{
  "arch": "gmlp",
  "model": "image embedding model",
  "dataset": "photos of plants and fungi (iNaturalist)",
  "train_examples": 45211,
  "image_size": 96,
  "crop_scale_min": 1,
  "horizontal_flip": true,
  "targets": ["order"],
  "num_classes": 54,
  "embedding_dim": 64,
  "norm": "layernorm",
  "mlp_ratio": 3,
  "drop_path": 0.1,
  "patch_size": [8, 8],
  "conv_stem": true,
  "layers": 6,
  "width": 384,
  "am_softmax_margin": 0.1,
  "am_softmax_scale": 16,
  "residual_init": "none",
  "optimizer": "adamw",
  "learning_rate": 0.0016,
  "beta1": 0.9,
  "beta2": 0.95,
  "eps": 1e-10,
  "max_steps": 10300,
  "batch_size": 128,
  "epochs": 29.2,
  "lr_schedule": "linear",
  "final_lr_fraction": 0,
  "warmup_steps": 1030,
  "weight_decay": 0.4
}
Rows from block 2 of a small image embedding model, named by matrix and row number. Rows with one number belong to one neuron. Each number is 128 + 24 x the weight over its row's rms, rounded and kept within 0 to 255. All counts start at 0. Numbers have three digits each. After the name is the row's rms in percent of the matrix's.
After each neuron's rows are labels from the 100 images, of 14976, where the neuron reaches its largest size: "colour at peak" is the nearest of a few named colours to the mean colour under the peak; "responds to" is what is common among them. Only what is clearly more common there than usual is listed. The data: photos of plants and fungi (iNaturalist). In brackets: how many of the 100.
# u: gMLP up (value half) (model.blocks.2.mixer.u.weight, 576x384), inputs 220-274
# v: gMLP up (gate half) (model.blocks.2.mixer.v.weight, 576x384), inputs 220-274
# out: gMLP down (model.blocks.2.mixer.out.weight, 384x576, transposed), outputs 220-274

u.548 094:131142129157139076141168107117171097099095148162101118123117106122173125121165095117151116105109123088158127105121127141144151170096099110093143091094094113141148155
v.548 080:164088124149080096162177120157128077120113108109178136129148099121171124102153118137146134106145095110130159090138143156129109138100138178126128127141136127127123132
out.548 094:136067153169120172148095133123139125132129112088111175135156120106106084157156121169151115123115119100115136078128146162167113157081141136144148090104125144107146136
colour at peak: brown (61)
responds to: order Asterales (28); family: Asteraceae (28)

u.111 098:113139180156112154137102124146125145120119119084131195087122164112129113153107113046097170074145116133167136127147155120163142108120127110145140107092162123086134117
v.111 090:112141163118131122136131121137155115141134158109139128149122140108165106164151076153133125126110154157162107121146134101112131148072120143095187084108069097140122187
out.111 101:131140141127142118098108149154112167116113124134172144078158159137139114110120112124095143133145163135164135091092141174132125125127126122167111131158140107120135099
colour at peak: grey (74)
responds to: order: Caryophyllales (38); family: Cactaceae (34); text has "cactus" (25)

u.78 098:102143164179142115133133135143115134111103119155123131100114112095124159106120096120120102095127129123159124104110134116140162141130158111156104150086132118082115129
v.78 092:131139064132115093119131158152100141077163172125094131114111141120093089147131161123090107086202115142128156089167132103124155120104160108136150138108126139145164135
out.78 095:078098122147098115117093112124126123155101137127150144177113130133140146101165103189127100127149104109104144079115116120159123147125135150112114139118132133122128117
colour at peak: green (26)
responds to: order Fabales (29); family: Fabaceae (29)

u.354 094:120082166118123109149147087166139079159124129111152135129121152117161123103123086122169155126095134127157127107121140155174106152081104154093130087134125124126167138
v.354 103:109132141139134140120111126113164094109128100109110119122098124090136084108182137129140127096140129117112137114113089116139138114105156104086154130112137180140130130
out.354 100:144149101143112129123144154141124131086142119164131121107117105142128133107127149117081124169143119136098108138113101171148095133130104148172117199142119118144132084
colour at peak: brown (75)
responds to: order Asterales (32); family: Asteraceae (32)

u.376 092:129168113104117138183135140132179120091107122086121104128093133088114125127146135092101115142089089128146138110155149105139135119118149123097139149088153173165136139
v.376 090:126177107124123135118126150111172079153129172109135116160110105080145136113147130122134099122161121147143129128125134098135132185131123121102125147094118134162134151
out.376 103:126144109131099089103132105167113129150151128109130148091130124096120143096116104138126144127157139143162098119113141126094146133138151104116119146129103154144149141
colour at peak: grey (74)
responds to: order Polypodiales (26); text has "fern" (25)

u.306 100:173100121152147090135132132110109127108134128086125182114110143096122112109137159163158110098143153119113139105182127185090092151108089114132124105149100108145146126
v.306 089:133112112182087156185106124140154080151106105058136188114121152107093110138146088163163111123123110091079132098131130149157121173122151140115111149172139152110126123
out.306 113:127151098092145116123113144151156123117135145140132133098121139142124125099120135074105137122157163151152089124148152122161140112137088133117112122143093131190147155
colour at peak: green (29)
responds to: order Lamiales (29)

u.262 100:134098151122162088132169127124095125098132163130135205120149118138111133064119130115165149087143129112134135081092124165149099128109078142125131111103150124097170124
v.262 112:102146154151105112113108128096152123156094110141131180156120106127154136107146105135128140087174127120123084104142124133142105126126114098106140114104107147120126158
out.262 100:166089103128124133080143149094089104144127143115134103141122146141136110134124171157122100117080082102136126142158151107119169160163122136128135121132118137106156118
colour at peak: brown (63)
responds to: order Asterales (29); family: Asteraceae (29)

u.419 091:137109132111138092167180144175129095087081105105177119152101110111207117093150143109133121118130124103158143112103147150124084133121091131149126102100099118107129123
v.419 122:079128158145158166156098138124154136177074128108190125130155116099131115068134091161166158141117088085136146135130145108128121101154129139092099126124156127107107099
out.419 083:113099084097145161105138079150128138113140149143105156108091129096135106114110148090103151101074167132118092130119159117142146124148135126107146149075145147128123138
colour at peak: brown (81)
responds to: order Asterales (28); family: Asteraceae (27)

u.77 097:146147168122140115121144146107151082129104112136138155139155147134206139137131158125161120125134158119139136123138125144127091178095063110112132080127057121152132151
v.77 106:140106120164079129160112098110163122153119102079116163168153145144141118177142103159121149080165076121138113136170131113119156121110110116070113102116114107140131139
out.77 113:145116119111110109123117154165103129143156146115152115125150080098099091111146134179127118167135116129116132088128092120114118149110138121130155101155092125104125097
colour at peak: grey (75)
responds to: order Lamiales (27)

u.185 102:130109096077130128150122105148092155085183154147107131144126139119107086108110167098134166152144123166148143137149136107100134093160144140154151146135119082139131132
v.185 104:113143105130108136150139174148160120108101133079171145097103119095129110141158101138101128122159125109118127127138150104117080120110117137109167141153131124140097166
out.185 098:146147122141177114125121121110144096154147131130092102103173098158147094136089158139136153115141160141153133097147117150098151126110146111152148123169092123145177112
colour at peak: black (66)
responds to: order Caryophyllales (30); family: Cactaceae (26)