A small image embedding model, trained from scratch: 5.14M parameters.
Rows from block 3, named by matrix and row number. Rows with one number belong to one neuron. Each number is 500 + 50 x the weight over the matrix's rms, rounded and kept within 0 to 999. All counts start at 0. Numbers have three digits each.
# u: gMLP up (value half) (model.blocks.3.mixer.u.weight, 576x384), inputs 128-255
# v: gMLP up (gate half) (model.blocks.3.mixer.v.weight, 576x384), inputs 128-255
# out: gMLP down (model.blocks.3.mixer.out.weight, 384x576, transposed), outputs 128-255
u.70:433459519564548444503495481515481432556569494530485584510526553504501481492526478563544456535539504503678464445515492455528493524497569525555477507558452569531485426599533511526440473549503508498554477460445512496457518542408645497439525506521507529508404454488547504538425512473461490563530517585514505529439446538496450483508533471486496416480509474511482427502491391508463439544409
v.70:499473555501483485580469477576570417517398514423430583519552522489353444524507474445540523554388544480419468485477480542476403448469578593467504511528395550464590446429536496506551480561538537514434560512457520535512549483476535554458520558465522528484520527535563482398477529455406509395557499507503414519481543492473517563558511557496448578489514412552438551615511558473522468484554
out.70:487483437516439478535484513426474499458425517547489554514436456563545481509350489540480551472474520521509471538409428509478477523521440478511604558540499440485442514446557467546468465448550527521432502522518483546413431398540471400552543438529516620503455531574414490653594476492469525483495539541420470553479510516491464446575463435509517501538447558516476551519507504530522518540660
u.71:481529510426465499567478508507597460569538618635501529536442378474497492505514420571477493479519455476491564489443465463474503426593487567547503443451467435490412471407496523440513539439543477584458476501606509430573403466498421486555395607469507554520542532584531412537591423526480374463436450572489476501415533515584466535385524598405544526512462438473524468533503520555528508537529
v.71:398463442590484508613486561452518511497549479555546476569439511458394454538502498563540512560446508461483463441433560487559504489517426450466527487485356465485476563390558457546548497446419472503445549521498470552353342526419525427526385464493544653525495565507562501541584424431507519412562520589457482582493490479503434492499533453514561532468522497470510449427567461519459603591504
out.71:468496545463470510465393541503544477459586456498509533555451562468505525408501517575511576434516474533419494531482532540531424484405606498475521481337598480437430526520438498424512507528486478530422515573463514467470508528463465520509463425481451478458620510459497478515529549559495594507465473520483593547462490316570496520479495432458505519442628539450548538407557475539464579465548
u.72:441464432525504505593508608379417500470555414505519463409448464522481538517493509465577519488471493460534583578474530428581494578515481419478550440523507551568515390465550506513421513454459441554464478529530520504487456422544557392514456481519558539433496490460550516530430467497502447566465506580484501589525435532473430334494577446484518454529409465498519458503523420529540468532498
v.72:512447601451349515485482507477518480494341517505437481519571511494570478512534360451470462459494565483440485564445483549530456517449537549547474463493495492501524491470571505454480489548494518527513593467588631576565538479571441483557557653483531616534486559512536492449510421436557516435510533542452489532587562506522569518484546550421453467543415366588431428539520580489500490480491
out.72:481503620435489566451544374559545451527535592462443445533486555500552538431528587557391553435543531475425477441529479547393388530553501603526441433426584388539523492479454452476566557578517568501417494583494555468553488520470474564423569550523426417520540585431483493414595519546502499491530436487490536491445565379472600632574439520445495608440505601408477514483502582450592574519465
u.73:534546476524514491518465661531583437509436455470506562501514508479549475460453465524547585452462545500490485555499500568486512512371546503536599441596468521477537582582522615546491491562539591581554518459478549534448541481548539534496539451507595462439410517519550453593536550581449396422519471471509506490449530471534534508447467506516450466424589432466517577552579528574422501423630
v.73:552594534510531558468560472503475523482473494508502431484572540457490504484477504499429573538513566596459548499483467496514480430452464582501507524443509538554540505518510485542536451532424477568535472541509479543512555494524496515442524448569513437484481571504466489455534550595451477499380556487521523514430488414544458478555506448527434538479534535451581537369445466554470537430411
out.73:515593433456417470503382549543515613496498510514484553553520491469590503405397525483524552479436499495567482482440496611465453549468471530579471576495428541553539556440467563548537493518501521598549470413595527522459538451550433513456496487454557534481461555412621430536518558493543415412409493508448577553564552507586592502517491463534407578484455495492536489474507540539461593513556
u.74:500571488475467446502548497479458518467533459516467574470499562486545497452470524571394485474483447557479543537500505410534414545557541550546498468484565496518490435594579519502434482506525478570533524524470567450488510467577443484487543511545490570437463519500420448492549531495489455603480499576505597589493520488574457381508638436435491427470449513479506491459458541512547417521438
v.74:454548462574491524582523533512458458536507461514497476528478581493535435537480464482532545503526473532491433489495583488485519496525552510426587461579477538544428504442462509508488431542538406481438490407449541520382491449530464479483488483609627645468458571508453432620444441477454426573503560583441492569543471498527494441456488491496466454430515580452499475443551446596490513491518
out.74:465547553566520566575644582512466500457507453541590410472475515512547497506437551418520575490511508640492512461514431487468527461578418527511535470477462491473537435452527428513523484468440424531488449458514527552561493457474542505485542448467610534570527500465486540458460563520477546480535522567541469563568478395377526507477430470527508501504403547491505436486561438475594473607491
u.75:525531389469458412490486551440460487467560542480567589528431472510488593424499510503473476402550459434503520477477545541457492537471527449596449415542450530523455463548522570527524597526433570481575500497550557426485454581491511410465439460477405550512441475496553512513482519563549505446467434538545477558479374570488541504512656492619495512540571488501503500558518458494454502496456
v.75:493564481520512495575608588466369498432568429546438516423434486480462528500493432532548542474514503466572465523516443526492535551631545571507491459553439518415459535564513595550502631457457545434580444464582619397482471549577528429498442493435515519506484430526583404498401541524479473507505430504495458513518485580451573476473480511466553453497402383495472377550590507528534437578464
out.75:484404428540488467531476552485504525499483493497481515459447510490436560458537434447552461538571528495558554478456500514478537466468462433536481447515476512503412537475480562461494561470601404456531475466566406496497426565498533463566457518505463540514487499581492390576491421474525468518533430518527506446509493543465474528411547509512576439522460494557518450515543512458478472486569
u.76:447566450472495406548586564441490505462537552563541524551408452523435573519534452473544537415593419514588475563453429474517556521655569432479459413520503525462448511522560563476534572491461520588471463515481575377553467478516452411585435480459490551514519463495545437606505517592477455550481458601551563523496428475520480474477570539490528471477455485484485527524561401540480524565503
v.76:416504485509507476558551535480452558490497458568521528506386462487489594454490507460538509501544519455578541514555522428511512509525556419525468415585511505555475458486539499555506580481515473481507472495506513455548474524459551419485477478504497497564507413461510439498437515484451472560482395523515511544546451528439521492491494443531501489600462449516417494531604478547488486576467
out.76:529496501466543466516524489488517520453551521504505537548526457537527520460537499462520475478502467520474520581474457506528550507452525497509509513526514556516460481536543548490549455517542470536519502503472500449486510494535471461554461485524439490470454480510516425532489473550432462561438505536489563500464455501531449468495577538505518485493499507511497573547470451492436464431512